Weights of a small multi-label image tagger.
Data: trained on photos with spoken descriptions (Open Images, Localized Narratives), 203450 training examples, 3.1 epochs.
Rows from block 3, named by matrix and row number. Rows with one number belong to one channel. Each number is 50 + 12 x the weight over its row's rms, rounded and kept within 0 to 99. All counts start at 0. After the name is the row's rms in percent of the matrix's.
# convs0: first 3x3 conv, stride 2 (model.blocks.3.convs.0.weight, 224x128x3x3), inputs 72-83, a 3x3 kernel for each
# convs1: second 3x3 conv (model.blocks.3.convs.1.weight, 224x224x3x3, transposed), outputs 72-83, a 3x3 kernel for each
convs0.107 108:51 62 62 37 65 55 39 76 64 44 52 51 57 37 40 56 56 42 39 45 45 46 22 43 57 53 57 32 26 48 61 63 39 52 39 45 44 55 30 60 69 52 32 44 40 51 44 47 29 46 40 49 43 60 40 31 38 55 45 51 76 68 52 40 30 38 60 55 54 56 63 89 49 39 45 26 42 42 42 27 48 32 39 47 41 39 40 34 49 27 60 73 41 45 40 38 32 38 21 68 92 49 51 46 50 28 26 45
convs1.107 110:36 67 52 62 44 43 56 47 46 61 63 65 45 53 43 46 62 39 54 45 49 24 30 57 56 52 59 57 53 51 24 47 50 52 49 24 54 75 52 51 28 59 60 38 53 24 54 60 45 54 45 55 40 47 33 40 56 49 52 57 27 42 33 44 50 53 40 51 53 61 40 52 49 40 62 53 54 31 59 32 55 34 74 49 54 64 60 41 36 31 66 60 42 40 69 29 56 23 54 62 44 66 40 42 68 61 50 47
convs0.108 119:54 50 62 69 27 33 35 49 40 43 46 48 36 78 60 34 43 69 30 62 43 49 31 69 43 56 47 35 41 52 36 41 43 43 43 70 38 52 69 48 57 55 36 52 40 37 65 51 64 63 17 47 35 59 42 60 81 51 08 44 57 39 62 51 40 47 40 31 66 47 39 47 53 52 32 42 41 47 59 50 54 31 43 44 41 54 62 49 72 45 49 49 51 32 38 64 43 51 45 49 48 90 72 51 42 49 50 43
convs1.108 115:64 29 44 55 38 38 33 58 40 39 48 45 53 51 64 47 58 47 45 53 56 43 54 44 69 35 40 63 53 34 80 78 47 54 71 55 56 56 41 59 62 62 47 51 50 38 55 76 54 66 74 44 39 58 64 29 45 47 47 54 49 46 49 52 28 40 59 32 40 33 63 57 49 36 42 38 47 57 57 47 55 45 62 67 59 51 71 34 62 52 60 71 48 46 49 26 58 34 46 67 60 46 44 54 54 39 61 42
convs0.109 100:37 50 45 49 46 59 53 46 35 75 61 61 59 53 53 45 46 46 51 44 38 61 46 63 39 63 37 47 44 54 58 47 47 44 52 60 34 65 66 48 44 39 49 34 67 51 41 33 48 64 56 52 40 47 28 67 63 69 71 55 47 49 60 54 29 53 54 54 52 33 56 55 48 45 66 69 67 55 42 52 64 50 31 51 63 38 53 43 40 32 54 58 62 54 44 53 44 54 44 60 54 75 45 56 40 54 59 36
convs1.109 097:62 50 76 40 49 51 54 62 65 57 28 50 55 49 41 50 46 51 42 58 50 54 32 51 44 62 55 53 44 13 51 43 44 57 67 29 50 39 55 55 55 43 41 70 39 58 71 67 32 48 75 40 73 56 45 45 72 67 53 50 76 61 50 42 50 64 75 46 52 49 40 58 35 38 73 66 44 47 61 35 41 53 50 44 50 38 49 57 50 49 62 46 49 68 68 46 80 40 55 54 33 47 43 53 45 57 51 45
convs0.110 105:47 52 40 40 68 53 72 39 67 34 39 51 49 46 72 41 49 48 45 39 56 35 31 50 40 53 59 55 49 49 54 42 73 36 64 21 62 59 51 38 84 88 59 72 32 48 68 34 44 45 44 24 66 31 68 50 61 59 44 42 72 39 64 54 48 46 64 49 71 42 57 49 39 58 52 44 41 38 34 46 56 40 40 66 79 29 50 52 23 47 58 51 65 22 71 43 24 42 49 57 72 57 41 58 64 29 45 43
convs1.110 102:54 46 27 46 49 51 36 52 50 57 52 52 10 64 46 28 36 69 59 60 44 55 51 54 34 52 41 47 54 40 52 49 56 74 56 36 59 57 45 66 31 56 59 56 55 31 77 79 36 56 49 49 35 57 48 39 60 47 60 62 44 51 66 44 61 43 52 43 64 58 59 37 43 70 66 41 52 51 51 37 46 54 59 59 44 67 52 43 28 71 40 58 56 40 50 53 48 55 55 48 28 42 36 39 45 52 40 42
convs0.111 088:46 55 59 46 23 52 62 47 79 39 39 47 59 49 58 40 59 47 66 49 44 64 28 64 40 47 44 71 43 62 47 68 63 48 62 56 59 57 47 46 61 35 52 39 49 35 52 53 77 35 64 43 59 35 28 39 46 34 47 43 59 28 29 66 47 41 50 53 57 61 55 44 29 71 59 51 55 55 69 41 46 53 53 57 54 66 67 64 57 69 72 47 35 67 38 41 55 48 45 38 39 30 66 51 50 57 75 55
convs1.111 097:56 49 53 42 49 50 40 52 53 63 30 55 37 52 49 48 68 59 37 51 36 43 54 36 43 36 57 44 35 86 43 29 83 45 46 36 41 47 50 52 45 47 56 40 70 51 26 48 45 67 64 54 62 53 30 65 47 45 58 55 59 56 46 53 36 25 62 61 58 64 60 51 53 67 43 51 52 70 26 38 44 68 59 46 47 74 35 45 65 61 50 42 38 59 56 56 37 48 32 53 29 49 46 58 77 57 27 55
convs0.112 103:54 65 63 45 58 67 56 61 28 25 45 37 53 37 67 32 64 54 64 43 56 67 40 41 52 60 50 45 58 29 38 43 76 41 32 45 46 47 39 38 67 39 45 64 59 48 59 28 38 57 49 51 49 45 27 39 55 47 43 59 74 61 44 77 34 55 51 72 47 54 39 40 67 43 40 29 63 61 33 41 60 68 55 56 44 57 57 52 48 40 40 82 56 47 32 41 50 57 60 51 45 47 49 58 77 62 81 51
convs1.112 104:42 60 60 60 75 43 28 48 58 68 37 48 58 48 34 59 55 44 53 46 73 46 64 56 57 52 35 39 42 48 47 34 65 57 34 30 67 28 38 61 52 47 42 62 62 43 38 44 56 53 57 48 55 46 43 31 27 75 46 40 42 64 50 58 62 58 59 72 47 51 25 54 41 42 34 51 35 52 44 53 47 46 59 46 52 35 48 43 41 52 45 34 59 47 43 70 46 51 38 61 54 41 42 62 30 53 43 48
convs0.113 109:34 64 85 36 74 49 65 46 53 53 27 44 26 50 53 51 76 44 46 62 42 60 41 79 41 88 38 45 57 54 54 41 45 51 34 54 44 61 51 35 68 67 38 64 60 30 68 27 64 67 69 54 46 52 50 32 51 46 55 36 39 47 45 57 68 38 55 22 62 39 60 54 51 45 37 47 39 61 53 32 45 55 40 50 57 58 44 33 39 24 35 43 45 33 44 53 47 36 27 67 30 60 30 40 54 62 40 66
convs1.113 102:57 31 43 44 67 48 60 66 67 46 35 50 63 36 38 20 50 65 26 49 62 46 63 32 82 56 58 45 48 45 41 57 69 43 59 38 38 67 38 74 28 47 36 50 54 68 52 64 48 48 60 55 47 61 70 54 59 53 49 66 42 42 58 54 55 51 42 66 70 53 41 41 55 35 55 55 54 56 37 53 50 40 54 50 34 37 70 49 60 66 55 29 87 34 70 18 45 42 44 56 66 51 81 45 45 32 60 45
convs0.114 108:60 43 29 61 44 46 46 51 57 42 26 47 58 27 41 54 42 47 35 58 38 52 55 38 33 41 54 43 54 40 47 58 60 35 32 24 42 43 54 46 67 53 50 48 62 38 34 53 58 62 66 38 27 66 70 63 76 24 64 48 32 33 48 40 39 32 57 59 40 44 24 73 50 59 38 60 37 40 45 53 42 42 53 68 46 73 59 43 48 44 68 37 39 49 61 38 53 42 40 39 57 54 27 51 37 55 49 40
convs1.114 109:43 49 51 59 36 35 45 52 37 55 50 36 30 36 47 38 52 55 60 28 35 60 43 61 48 62 42 38 59 51 49 59 52 35 33 70 43 65 51 57 49 38 62 73 48 66 42 54 69 58 52 54 50 34 52 33 57 52 42 59 53 42 54 40 62 56 47 49 55 33 52 52 40 83 56 36 63 57 51 56 32 50 43 50 40 55 45 65 52 46 67 63 48 42 65 70 48 66 71 53 34 38 55 54 37 37 54 49
convs0.115 092:79 45 42 35 55 52 53 62 37 34 59 60 72 37 34 58 56 73 52 34 32 54 49 37 32 48 48 51 56 56 53 53 72 47 48 70 34 45 50 54 24 49 55 56 30 38 51 58 57 40 40 36 52 45 44 36 46 34 45 51 55 58 33 56 45 47 32 36 48 46 95 33 54 55 61 45 87 62 55 52 63 30 40 60 51 56 43 55 71 42 58 58 40 24 49 41 68 38 30 43 52 43 58 75 55 38 51 45
convs1.115 096:45 52 62 42 54 48 48 51 66 59 56 34 41 53 56 38 46 72 39 37 40 51 31 52 47 26 68 37 22 90 18 46 75 20 66 54 43 55 59 51 42 32 57 35 48 49 44 52 51 32 40 42 41 54 43 50 34 55 45 54 47 64 38 33 43 46 49 44 61 63 61 55 62 53 62 40 57 28 63 19 47 55 70 45 59 61 55 37 55 59 39 47 63 30 49 48 47 62 38 59 36 27 67 34 57 42 33 33
convs0.116 110:66 68 67 39 51 53 70 48 63 40 39 75 32 68 70 72 38 46 55 48 48 44 57 41 51 58 47 43 62 37 49 77 38 41 57 57 54 64 56 22 63 65 50 64 56 54 48 55 76 55 40 49 70 45 65 55 45 46 63 44 50 49 19 44 57 63 59 58 51 51 41 63 51 57 49 51 46 52 31 44 34 53 54 61 43 33 54 54 37 54 46 37 29 37 63 39 30 52 68 25 44 63 38 65 62 70 49 17
convs1.116 107:39 42 68 64 54 55 47 65 42 34 24 33 54 18 52 38 60 33 31 64 49 53 52 56 59 51 41 22 41 79 41 53 85 41 60 54 57 45 38 60 55 45 71 62 45 39 47 68 42 50 55 33 44 57 48 40 63 41 45 47 34 54 50 61 35 34 43 74 41 41 52 82 50 40 55 53 49 58 48 52 47 55 51 55 36 40 43 50 42 48 47 50 52 50 71 35 52 47 50 56 62 61 40 52 49 71 55 59
convs0.117 099:37 58 39 49 66 41 44 15 60 61 49 45 52 61 50 59 59 42 64 33 37 73 65 35 30 72 52 30 72 67 66 43 66 40 54 39 54 42 22 66 28 54 60 38 48 53 41 58 57 37 37 49 57 66 51 28 57 46 45 67 54 36 27 45 53 41 34 68 81 48 47 29 40 44 41 36 51 59 52 62 60 61 57 51 38 29 33 50 37 49 55 46 49 48 47 31 55 58 53 56 66 48 54 29 32 37 54 38
convs1.117 099:53 35 34 34 41 59 54 62 65 57 60 71 87 45 56 54 34 31 64 79 63 63 35 47 42 38 28 63 70 39 61 34 37 51 48 68 43 24 62 29 53 77 47 44 43 41 66 35 41 60 46 61 55 43 46 46 68 55 63 68 65 47 71 51 41 59 55 52 52 45 64 70 46 51 46 48 73 48 62 53 55 52 60 31 29 51 51 52 44 45 66 58 68 42 59 50 55 47 66 53 45 57 58 66 48 54 55 63
convs0.118 107:27 59 47 52 33 56 42 45 52 64 65 53 38 62 50 46 51 53 53 53 45 53 40 48 52 58 43 59 47 52 40 54 45 49 50 52 37 57 39 53 64 49 48 52 82 64 43 51 57 61 50 59 45 72 25 57 14 59 29 51 49 38 40 43 53 35 47 58 33 61 76 50 33 38 49 49 43 37 66 42 69 39 32 62 38 46 56 54 43 60 61 41 44 65 31 45 55 53 49 41 51 41 44 42 49 45 35 61
convs1.118 102:49 43 56 41 47 66 53 57 39 66 32 41 25 41 40 57 60 41 31 56 23 71 53 48 55 20 53 44 64 65 39 49 57 48 38 76 39 33 50 30 48 49 24 56 46 44 49 55 52 59 43 45 46 41 51 54 43 59 84 38 63 62 60 55 49 46 66 38 38 48 37 45 71 62 52 42 59 31 33 28 55 44 49 48 43 44 53 45 64 60 48 48 31 53 54 48 58 71 53 61 43 41 35 64 50 71 48 44
convs0.119 109:67 39 51 52 75 59 45 48 69 53 72 71 53 30 55 46 29 38 31 78 44 66 50 50 55 41 54 47 47 51 65 33 59 35 41 47 71 59 57 41 50 49 35 64 49 49 38 22 21 73 56 29 59 57 68 48 35 41 46 61 51 21 72 31 31 51 40 28 63 43 62 45 38 42 54 55 65 66 48 41 35 60 49 67 45 41 54 45 35 70 45 22 52 64 59 65 38 48 46 35 63 53 50 42 39 50 45 34
convs1.119 101:61 68 36 41 49 35 52 68 52 57 56 48 44 48 55 35 38 59 51 57 43 32 42 52 36 50 86 59 24 37 62 56 54 46 50 61 39 27 37 72 50 41 53 53 59 16 51 65 48 40 37 23 54 45 56 46 32 70 74 73 40 45 37 58 73 52 46 64 62 43 44 62 51 40 33 52 69 49 43 36 50 57 42 46 51 68 44 65 57 52 57 72 51 50 63 47 60 63 58 60 57 37 44 61 57 37 56 50
convs0.120 097:40 37 43 61 46 36 48 39 42 36 36 43 36 71 59 56 57 39 27 54 64 43 35 48 52 47 53 73 58 38 58 71 43 44 43 80 42 31 38 47 34 56 53 59 48 34 47 81 36 25 41 65 42 37 60 61 51 45 48 42 46 56 41 40 43 58 50 26 49 39 54 65 44 51 56 40 59 48 31 33 33 63 37 46 47 61 38 55 58 59 44 56 48 22 49 61 68 60 53 38 45 52 54 43 53 58 45 60
convs1.120 106:57 56 68 51 41 37 46 46 37 59 50 35 58 47 56 58 56 57 42 43 58 53 43 24 42 71 50 56 41 59 51 44 44 55 37 53 59 50 45 51 40 59 43 70 43 78 50 41 69 72 48 39 38 33 34 46 29 45 43 44 54 51 53 61 58 57 80 29 47 19 41 37 71 54 53 50 55 34 34 59 44 34 47 40 57 52 56 36 46 40 38 34 47 57 45 39 49 41 61 66 36 56 58 44 47 55 49 60
convs0.121 101:66 62 50 57 65 37 29 69 64 49 52 47 47 66 48 64 32 72 67 37 52 39 55 62 68 49 66 44 73 46 41 67 50 52 55 46 45 26 67 41 53 77 63 50 33 34 55 50 34 55 52 20 54 71 34 65 54 50 50 41 43 62 43 31 45 42 40 62 57 59 53 54 36 37 52 40 45 45 49 48 60 45 49 42 58 33 44 48 33 56 56 32 60 60 47 43 58 40 48 49 74 49 50 40 54 45 29 49
convs1.121 096:31 56 67 56 40 34 63 35 41 32 40 45 32 66 57 66 51 59 61 57 59 54 57 50 74 58 44 45 43 43 50 56 43 63 44 42 32 32 45 60 48 76 36 49 49 43 48 48 43 53 47 41 49 26 41 55 58 52 43 62 54 49 51 47 31 49 61 63 68 40 34 38 38 47 48 41 55 31 46 41 48 54 37 42 51 54 59 42 61 51 58 55 40 62 42 48 33 37 58 44 64 45 67 45 64 61 59 61