Rows from block 2, named by matrix and row number. Rows with one number belong to one channel. Each number is 500 + 40 x the weight over its row's rms, rounded and kept within 0 to 999. All counts start at 0. Numbers have three digits each. After the name is the row's rms in percent of the matrix's.
# convs0: first 3x3 conv (model.blocks.2.convs.0.weight, 128x128x3x3), inputs 112-119, a 3x3 kernel for each
# convs1: second 3x3 conv (model.blocks.2.convs.1.weight, 128x128x3x3, transposed), outputs 112-119, a 3x3 kernel for each
convs0.11 095:537516534427483472436465432513507426496529457511507553499523477450496511511455456472445516535486541504470466520369514517486505482452489494466464463486430519547432468514467517478478481443461466428474543497495488513519
convs1.11 101:485481488495541549421494425511502450553566505499509452399457489611565553555547462488514432549477412504513583500507529579543524458553460483494531503555443498505456486522485467482459535481488440538430549594542419557503
convs0.12 102:485478488461551531465496428511591515472531448490470509585501495481476576524488428526542493517463535497491514525476507419488456488492453526515519586474485461475423445497501597521544583543548507488500483478486474487537
convs1.12 101:532556565455485504484524450480558502549568544528444514523539488506548406530536397468506460495493500467444556475407505511449522462521424518554548537485490536439487447455494470504469511482480483565454523499510510527497
convs0.13 108:481524465482373491498492502493473437536557453469531601507504499557504513470450489477453462552446490531507545488473515495501437491480513571453530481488504470522495549451470553521468464482473501537483486487479515467486
convs1.13 104:523451458525552441565451427449433539535505471522563493464504450464607460578528517483541513542556461535471543472524511511478542451507491470469550446569519503547497489505536426493450512475479461509592464564414568484532
convs0.14 097:491484576458498435422537493509528481568490483467475446508463541496560494530565422505478534495467449528432499481516491461473564510458429511516434502491518525475498564501432454520454480501466469470529591498583458579540
convs1.14 103:479515567472489473500459493538546506473496427501397467472495464451566471463544420433586548531538537460520503530468516477515523428459484476484500434518552490503530456444514473464501488520502486505489438488442441548479
convs0.15 088:521478478461539545435485565471546580538506444467431558470541518483564544549588487477578469460514593492486504447540471482592500531559520455546495528497440529462574437524467587483501428527496516443532482494518520521507
convs1.15 090:541550528481498538528481554459494402436502553519443477478536490484555517518504433528480560391532549477410484535516492483499490521468525422491458508488517483477486553479537471531483494498548471573456442509519434500554
convs0.16 093:567437446491495497497468425491472456463543487407455533521489428529532456555565519507460509516558414429488495536466489438514484462553512504431520493471429506536438512448498473532455515438472487514523457520574474551451
convs1.16 098:492452489514566445478506488494484495504472511493547437495502499532482457583485458484477442585412472556589512463427508457439505424499450494519515500523520516485447527473489525487473492494500480501486434485525461464427
convs0.17 108:524458452507482501494462468525517511530558526447503496503449513478536525528534434567515499544571416458478515398369603443429622435562587576449442520498528492487493526529494492480591486483465504491499477538444477575480
convs1.17 102:488488446480511474506483479535465569465471476520481493495528436530490560541497583428486534536371465515534524469463532367567551417578525468499484473525442527547430475492504481516425469467454534494489525504551430498518
convs0.18 104:493502471493502519429468552459532498494576547482559477481547531511516452537486489505464451463522388529429525496569523446557518585541491506504485460469415504502513533538465571479511560500485465449481524571462464453517
convs1.18 101:409517572487510484461493480520546519429442562500487459517554510477565492568543492465547493524390516466468352529542509496538542497451527487453501531471496499509544550528530502478467487497566522475508542464533479550575
convs0.19 100:556514523460484522531438566474475567525505537512445478521534459488500531531474536516432493552493599435486491539531484532523553514570415449532496525490591511431480572516545558409486561542509525452549528530493498561507
convs1.19 097:491557474484497482507482474523578484460535473537529468488519553479440541597518550513504548427560478516568495518506485540492487526560538502520525437548528476474540588475519516484479483517482512458560554544491524541462
convs0.20 121:476654479497442566489381585446547552415484503554576403445572470500500513577501519507436550488532541463525443546404488480512491526473444578484585516571454456516507539436513515506387491569492494536492451564504511507486
convs1.20 118:506608497511521498473448527582423438562506545472476537482503503509483507502467532465538462522473503444517467488474542458452501494554399562547516490475568432554463434486532563520483502511531540507462486418516503523550
convs0.21 097:497495543549529497506519506533556482505501549493508519515509485503448509496494500520494504572487561543567503473528487508560507494522456461464487477475564550505599467490412521509540501504425504523439489587514543495504
convs1.21 097:475466541501490539509470491446564484489528457461495510463484487474505565498550482538455500514564517450528438516495523483470496461414492493499565492527448479508551515527521485525461492454443481518420508454568519482456
convs0.22 105:448506421517499472570540420517486545506553515484524511508562443483597449484468389547565480457517472414540468487484456532488495479446470460514482529448520538454495440469529477490499466577494540517532504541500437502491
convs1.22 105:508475500469435470483513494476513494539498519573489525594534470490398544566474469530470589452534500497439488473459460482574455563486506502489488523474499572504473502508484547538520438520406509497496512472520569531448
convs0.23 089:542520411513490552555485505520436499561486569491477462494509504479498519529546565559579496504577572494544498461451427609545490430405482542481573487529530554491563469493519583537572506453478505461547499456499481469529
convs1.23 086:430455436478571477545453535507504518459536461532564517514463525545526534470511506451474508454528480545549548552566498415537463524458494546476548504481496405490487507504524501449461418453501514462517573541518511532411
convs0.24 093:523587497521426496474409529535401503478557595503601442467495515504554554499573541521476525429523450530514459484482506546575483502435530526527498480507515490510562492533521482555528489446531439513486558553475454554489
convs1.24 092:487505500480455503458432531465517562523501496517542474480536514559519436485522512528469472502500571507573508522587455469480485454599473494505518548492540431420451522521493509442476485517473511486545459577496482541560
convs0.25 107:516453550425492537565528481509515437482520500475522475502513510536477516527537507510489481509476468464505504528539495474478551434476470484506476414482517583473490482438526498485502585519554493490478498535551551482481
convs1.25 103:563480499525575505568540490568492565467431496492543481549467475458507516493502463482502462489518535496452517550601569409516550493508514450575485463508449534461499468501479475484459575473561516534510504609475514456561
convs0.26 123:504536458440513435527396439517465532506444500485526450550473416580454518511472458520475504427511562542508514520426482537518456459487461560533439535478498447455544514413503472553468545534501497506443446523532416507491
convs1.26 116:491575482475535550515459516461493453519492533433540446467573590564525467501515506510595459488433576469573516484489524506514430488507446459522458489526426530461456527504474543536448520468476527565546512402553519501468
convs0.27 101:510523489487460431505496484510568529470482445525469474484505450501442441502484462416497536496481473474491544430565485508491471510494459543493480455491496527498513484491436479445452488562490502482460489536563428582529
convs1.27 105:494512517527441572470524547533509443551491493438473488523487492554462463539501451453463524509585536424435529536436539485482449461468540508460474494500486471452544482505436580581473531470412445435496504506473452499472
convs0.28 115:438497523499586474512538466434516476514543515523502456506448525539508592433481504499514492551519523498459464424519569508559412432435522479460461484431532485450509524505465514522486503530480548478527511508552508492523
convs1.28 113:501472531477478507502538518443475497533498485538510532499490520483497524488522503526539496405446456536544510452514505576519475435497533493514492467466547421531536511481487504418494492476468494540485474539512496467428
convs0.29 079:498501530476449454441433467493390527427494461524494379599485458532470487460482529511503480500452489517485565509451465481504478491460498519493492577535557580524553504463456480481530445444486508548501493498486478512526
convs1.29 084:442544523472482517478540417546525400448461475419508475474468478541489502515567467482484498543532538492522537545495491572539521517575525552472445507510557451575521471460470469520457519502534536535482513512515463468498
convs0.30 100:475505463484502543525562434541558531569458436528564593496518498480480526538473463521446538468453453536579479502459612399610504540484476593486448468475525473462444478512544469520457463518584488431503582580488516492488
convs1.30 104:601498462514541463521560507497479446506515535465533485484543474431544580467538483491501502564524545461515524490485501499401562449526458491474519576445510466496479481510477526505521500482538534528511506575499503522500
convs0.31 095:539553547505491454439466497471477478495529451505511482467498443500506521597513497421537453575499487486450503479608536525575570502542483506519510524527472516504463504481563507513466454455460499544567563581491503476492
convs1.31 092:513516491513500506528458468499467544524439557557480469479525528537537505458419443500483485499509486477504556566483583547421517412505551497494458454583480497478561566518518514524515406477527558545484488475477455411478
convs0.32 111:468546561540481460544407503495482573552465427508498467466567467530468532477504496470495454534621487496485434444516430513630492549520449459505529402503439482511442435470510489522453496561551425561473472510490494408511
convs1.32 106:486500433539481480452515531519459428496498462506558486446469452502535401492466512511504556538452485541529511513501481542485479550538544545428535488579507515489497508502471491471480453549444434520512515466497533476485
convs0.33 069:562543518478507559496569577538526495560508530510490501490477517518610603575559554508547430495540596435493469504535544554564531545514590527571462461494500430470476545565560527512482441469494444470466454501519483510565
convs1.33 073:424453506485466509532567533502512495565506483482463520474490426475494480445504515543557551512448485553474488462490504469456471504529554480451468536469452534474497493567527464564531562527544454526465513538489521547456
convs0.34 118:528506523522426567472585444551536548528512349530482545461475525517538471507585530542582556510435488473571446492485459511473507494554539487494559510511439469475527523454485584554510527486560509526500482426493533532454
convs1.34 115:522462499489579532522452476495487431572513428422562477485475507485470526488522486591478432443581494490474430507421530426543478547451485551510401502489525514461487488461483483410485481540497542456444470505549537437468
convs0.35 123:458480461484537411533479473431538500507551539479512507459463528467507513557456518517510516521530476451465504517505459542506531547472480461491530509458485509392500506434502579429515477511498468498492433472478460494464
convs1.35 116:465549484588532526475537572508507487428460476469419535548474600496517540518547527494555544494480469468500527460479479479541465548451462508452440487441447485455509478459488527536508564519460488593488495501542483493519
convs0.36 104:520501467533481516495532499471521459490556531455461499478499537513497426538493538437516519615511421499556510554485478491373547551511504535527494500439533514499524466532503477483467439487516494476482463523506503543489
convs1.36 104:512504505505498475527489499501550497414538496557491474490453544529493487519467523455488569611519360521465586493518405466579513456544433507478530550469503532500459464489506544513509463453502512527459493570481496503459
convs0.37 088:449477539436499450492499497457541487576526509533487492490538491476533528481645440531519517447468506461490503484532573563495423457527540476453464533455480475491465508505526441474470534459475548517476551494529466453521
convs1.37 091:531549456404471491463432494529473531502446511510473526523511511485563522370426543450439401497503543537499490498441566551484537399519504456532518460416522489475488455499462485496544413465526493528553500519491484506584
convs0.38 099:487476525495461479476481509440472511547581555564433450453513523487552518488538538543541535501495526476538542453551481516549439517518475516497524508485499470542534563537511522447425441409492515454468451493598461551554
convs1.38 100:489469489507517447455496510606483418489491518493500587518485492562537490588519517449449496463478469473506432587485462482447535448430497509585570507532486512556553509452498466456506467476413515497508443592536479572541
convs0.39 103:525492453494470494539442435507486514542479503528457513511521605546542550487499509496537491445517485508511562493501550509492477499414518485516484508503546580566481483500532497493552525561524486520500533498493496490509
convs1.39 104:525518456468511511422530469626517544421533524487574467508501535549524465485490473490541553545577496581510489459560492452460455507466528448472539501522500524527551517506476447496478505497512564484576567525534565463527
convs0.40 089:470461472514538500485523457493529531506466486455458449503602527454503503579527473487456468520490554539502487491514530554515441457531548545563524554536487474544426508501426491542576500503484467505460539479521529475525
convs1.40 095:507518516444502513526506554517541554461586476528465470499504456531525511475505515607565540497604465590554532505450574553558592474523494473512458467519489523539540539514552500507578515526485489530473485504504512527530
convs0.41 110:527452494516518458544462508502561517469542534496466544604506414488497495515554440558512448447537568517435511486482434432553504547497537470508559441447482511509560495502562470480496516512555500462493502432532565494519
convs1.41 109:501456448525464508472527494479522535456519538482508571514488461511492452503509410482576476514444507494516457527549582516515534485548481484527507498535479464560483437464427480489518555450452454547470473555493507440503
convs0.42 094:484543572551466448473511533536463529518544466491594541530507461510521547513481571466505512617493512472586527506432550525607479487524432430480558512477462500397443539475512525518489478503534505547535541560531576469481
convs1.42 089:485501487546537446515515510470514542485510512516545482469612497555498509461494426438543554537520456473471546484480487618465438406535478531513577451500531461541481494460536520505479461492456506566438437520487518431493
convs0.43 101:521486467502429516550511456483448486469498526530514502548525389513493466539502520472569489585484519507523505458520534543476531495568548479443493453479442521481551529538489522528492472468462513546507463474476464439508
convs1.43 097:483472485502514483490457508477464406424407480511533505561511430518519534453554445459524526428621387561388545532507530507528532518499478454518443496440491503479552505512491507500503490465472433517510493451436499500431
convs0.44 113:426467499470514528567533526509456539472526556516557430451562513528580501595492500508515481516529438503529455418508584577551507405485505478485465409476522485523555536479511498521493434480536493455461496535496529559453
convs1.44 110:500560422447493516510515541545434454530503584532516424477569423600529531490475549511434526574540486475503476502458522486491448450508573518509533479519540469525500495561483534521507468478533530539471548515538430576528
convs0.45 094:424416436424532472505492471542441503495389494507499437507527427510486514521466550506430452545484459502519511523456445500524521552519446536471514518481486526504504555415538508484514495476478476550560495437507548489472
convs1.45 099:456553558529503450469456518582410537474496500493524478514409452434555482492435468514466553572495486506506491515380423505472552564510464545497485453510491438545544543516551485477502533447522479480483555558486521487516
convs0.46 113:518484534469446406507522531603478474527521509548572502504555525590496466419480581532512473514470524435515469488505445493465576497574472515568610482473524564504575578563491430413447461495521461480459525469530515499518
convs1.46 107:555480440483499484512469509518462472525502561488577471432515544507488490432511457501447578509538444431443507503530548509496533517497475489492516535545570567492559436522479534488468473512480432527436510521500477490499
convs0.47 090:608554509577488503517486450549418480491558478497495475546399468506465517495525500504440515452538472463474467484551506518498468501594440520507483566478503509473474417445559512513523508510513479433460495531526476534482
convs1.47 088:534477427466512439541509455453517462495420468511528481511470516507514521489504505552418434509489500464523396507488520424473545497577530437484478566528472491509554492549447452446519451505534453463485504489455499522472
convs0.48 097:528489505497462555497475517494537471523480477499429490517499541458560534527506484466518494555462524484506577510493479535544519485462519488500443453582498470499483491529532530510498467429530446472452505493435491526531
convs1.48 098:486506501476555560531454501507511440554493490460506525493532441459474535446518494427486508487534441466490577416576492518444476523519489519524470531503488527542479467552519498483460510484492453414509545542367463477535
convs0.49 098:502495435471473474512470517534422491555457495399493501487493478516565525454538636516574658469524556420420422490542474522426499408584445474515545427472537414516520487497495476521504507512475470421504535495459472540565
convs1.49 100:406489500549535467590516533511550557520465455431530482510431490492505492468511446493639493548516543477479603476392512575537390413412499460445575459562520482558478488525486474549554482519510461509509571518573491535485
convs0.50 091:505534432483552544459445520517552479468442510523487466540567448499483468494454519455542556479434498512482451497598453517507595483575542534513522540580472487469508558501626489423508492473485494527457537518464484497512
convs1.50 091:494470465498431498530406443513415493502501506457493487453449528508505471465442497561524444459554502472441478429477540555526584523480487471442564560459429483493515552477468498506515483481475454544486532551493487524478
convs0.51 111:540463521538462468508509477507521485521478528530527541500478527561605563445504495471508511515476529547541587539485524505547540514467456476458495528428514520550496477513426522528457492565514505530477522487562480460477
convs1.51 113:501484456462513513510512496531528481444578533459432568550513505464489493514439545498486518490476458507448582478555456499378434519566511526540470501598597450488462499500513514496413523531535516562539457497431537504519
convs0.52 109:504475508479436484491483537462442568545511498450513457490504483540551518479575471517521477501457567506492481483483526566492515441482386466523544524497452445469491508505375498512452505523523521447496468482519502563453
convs1.52 107:497491515489514459490551568494468516525532577440490542579469562443501505471494512538543486446553504552517526563483533489503492420463466517478574524490511470482454506505431479490558515492494515474539468499468492500498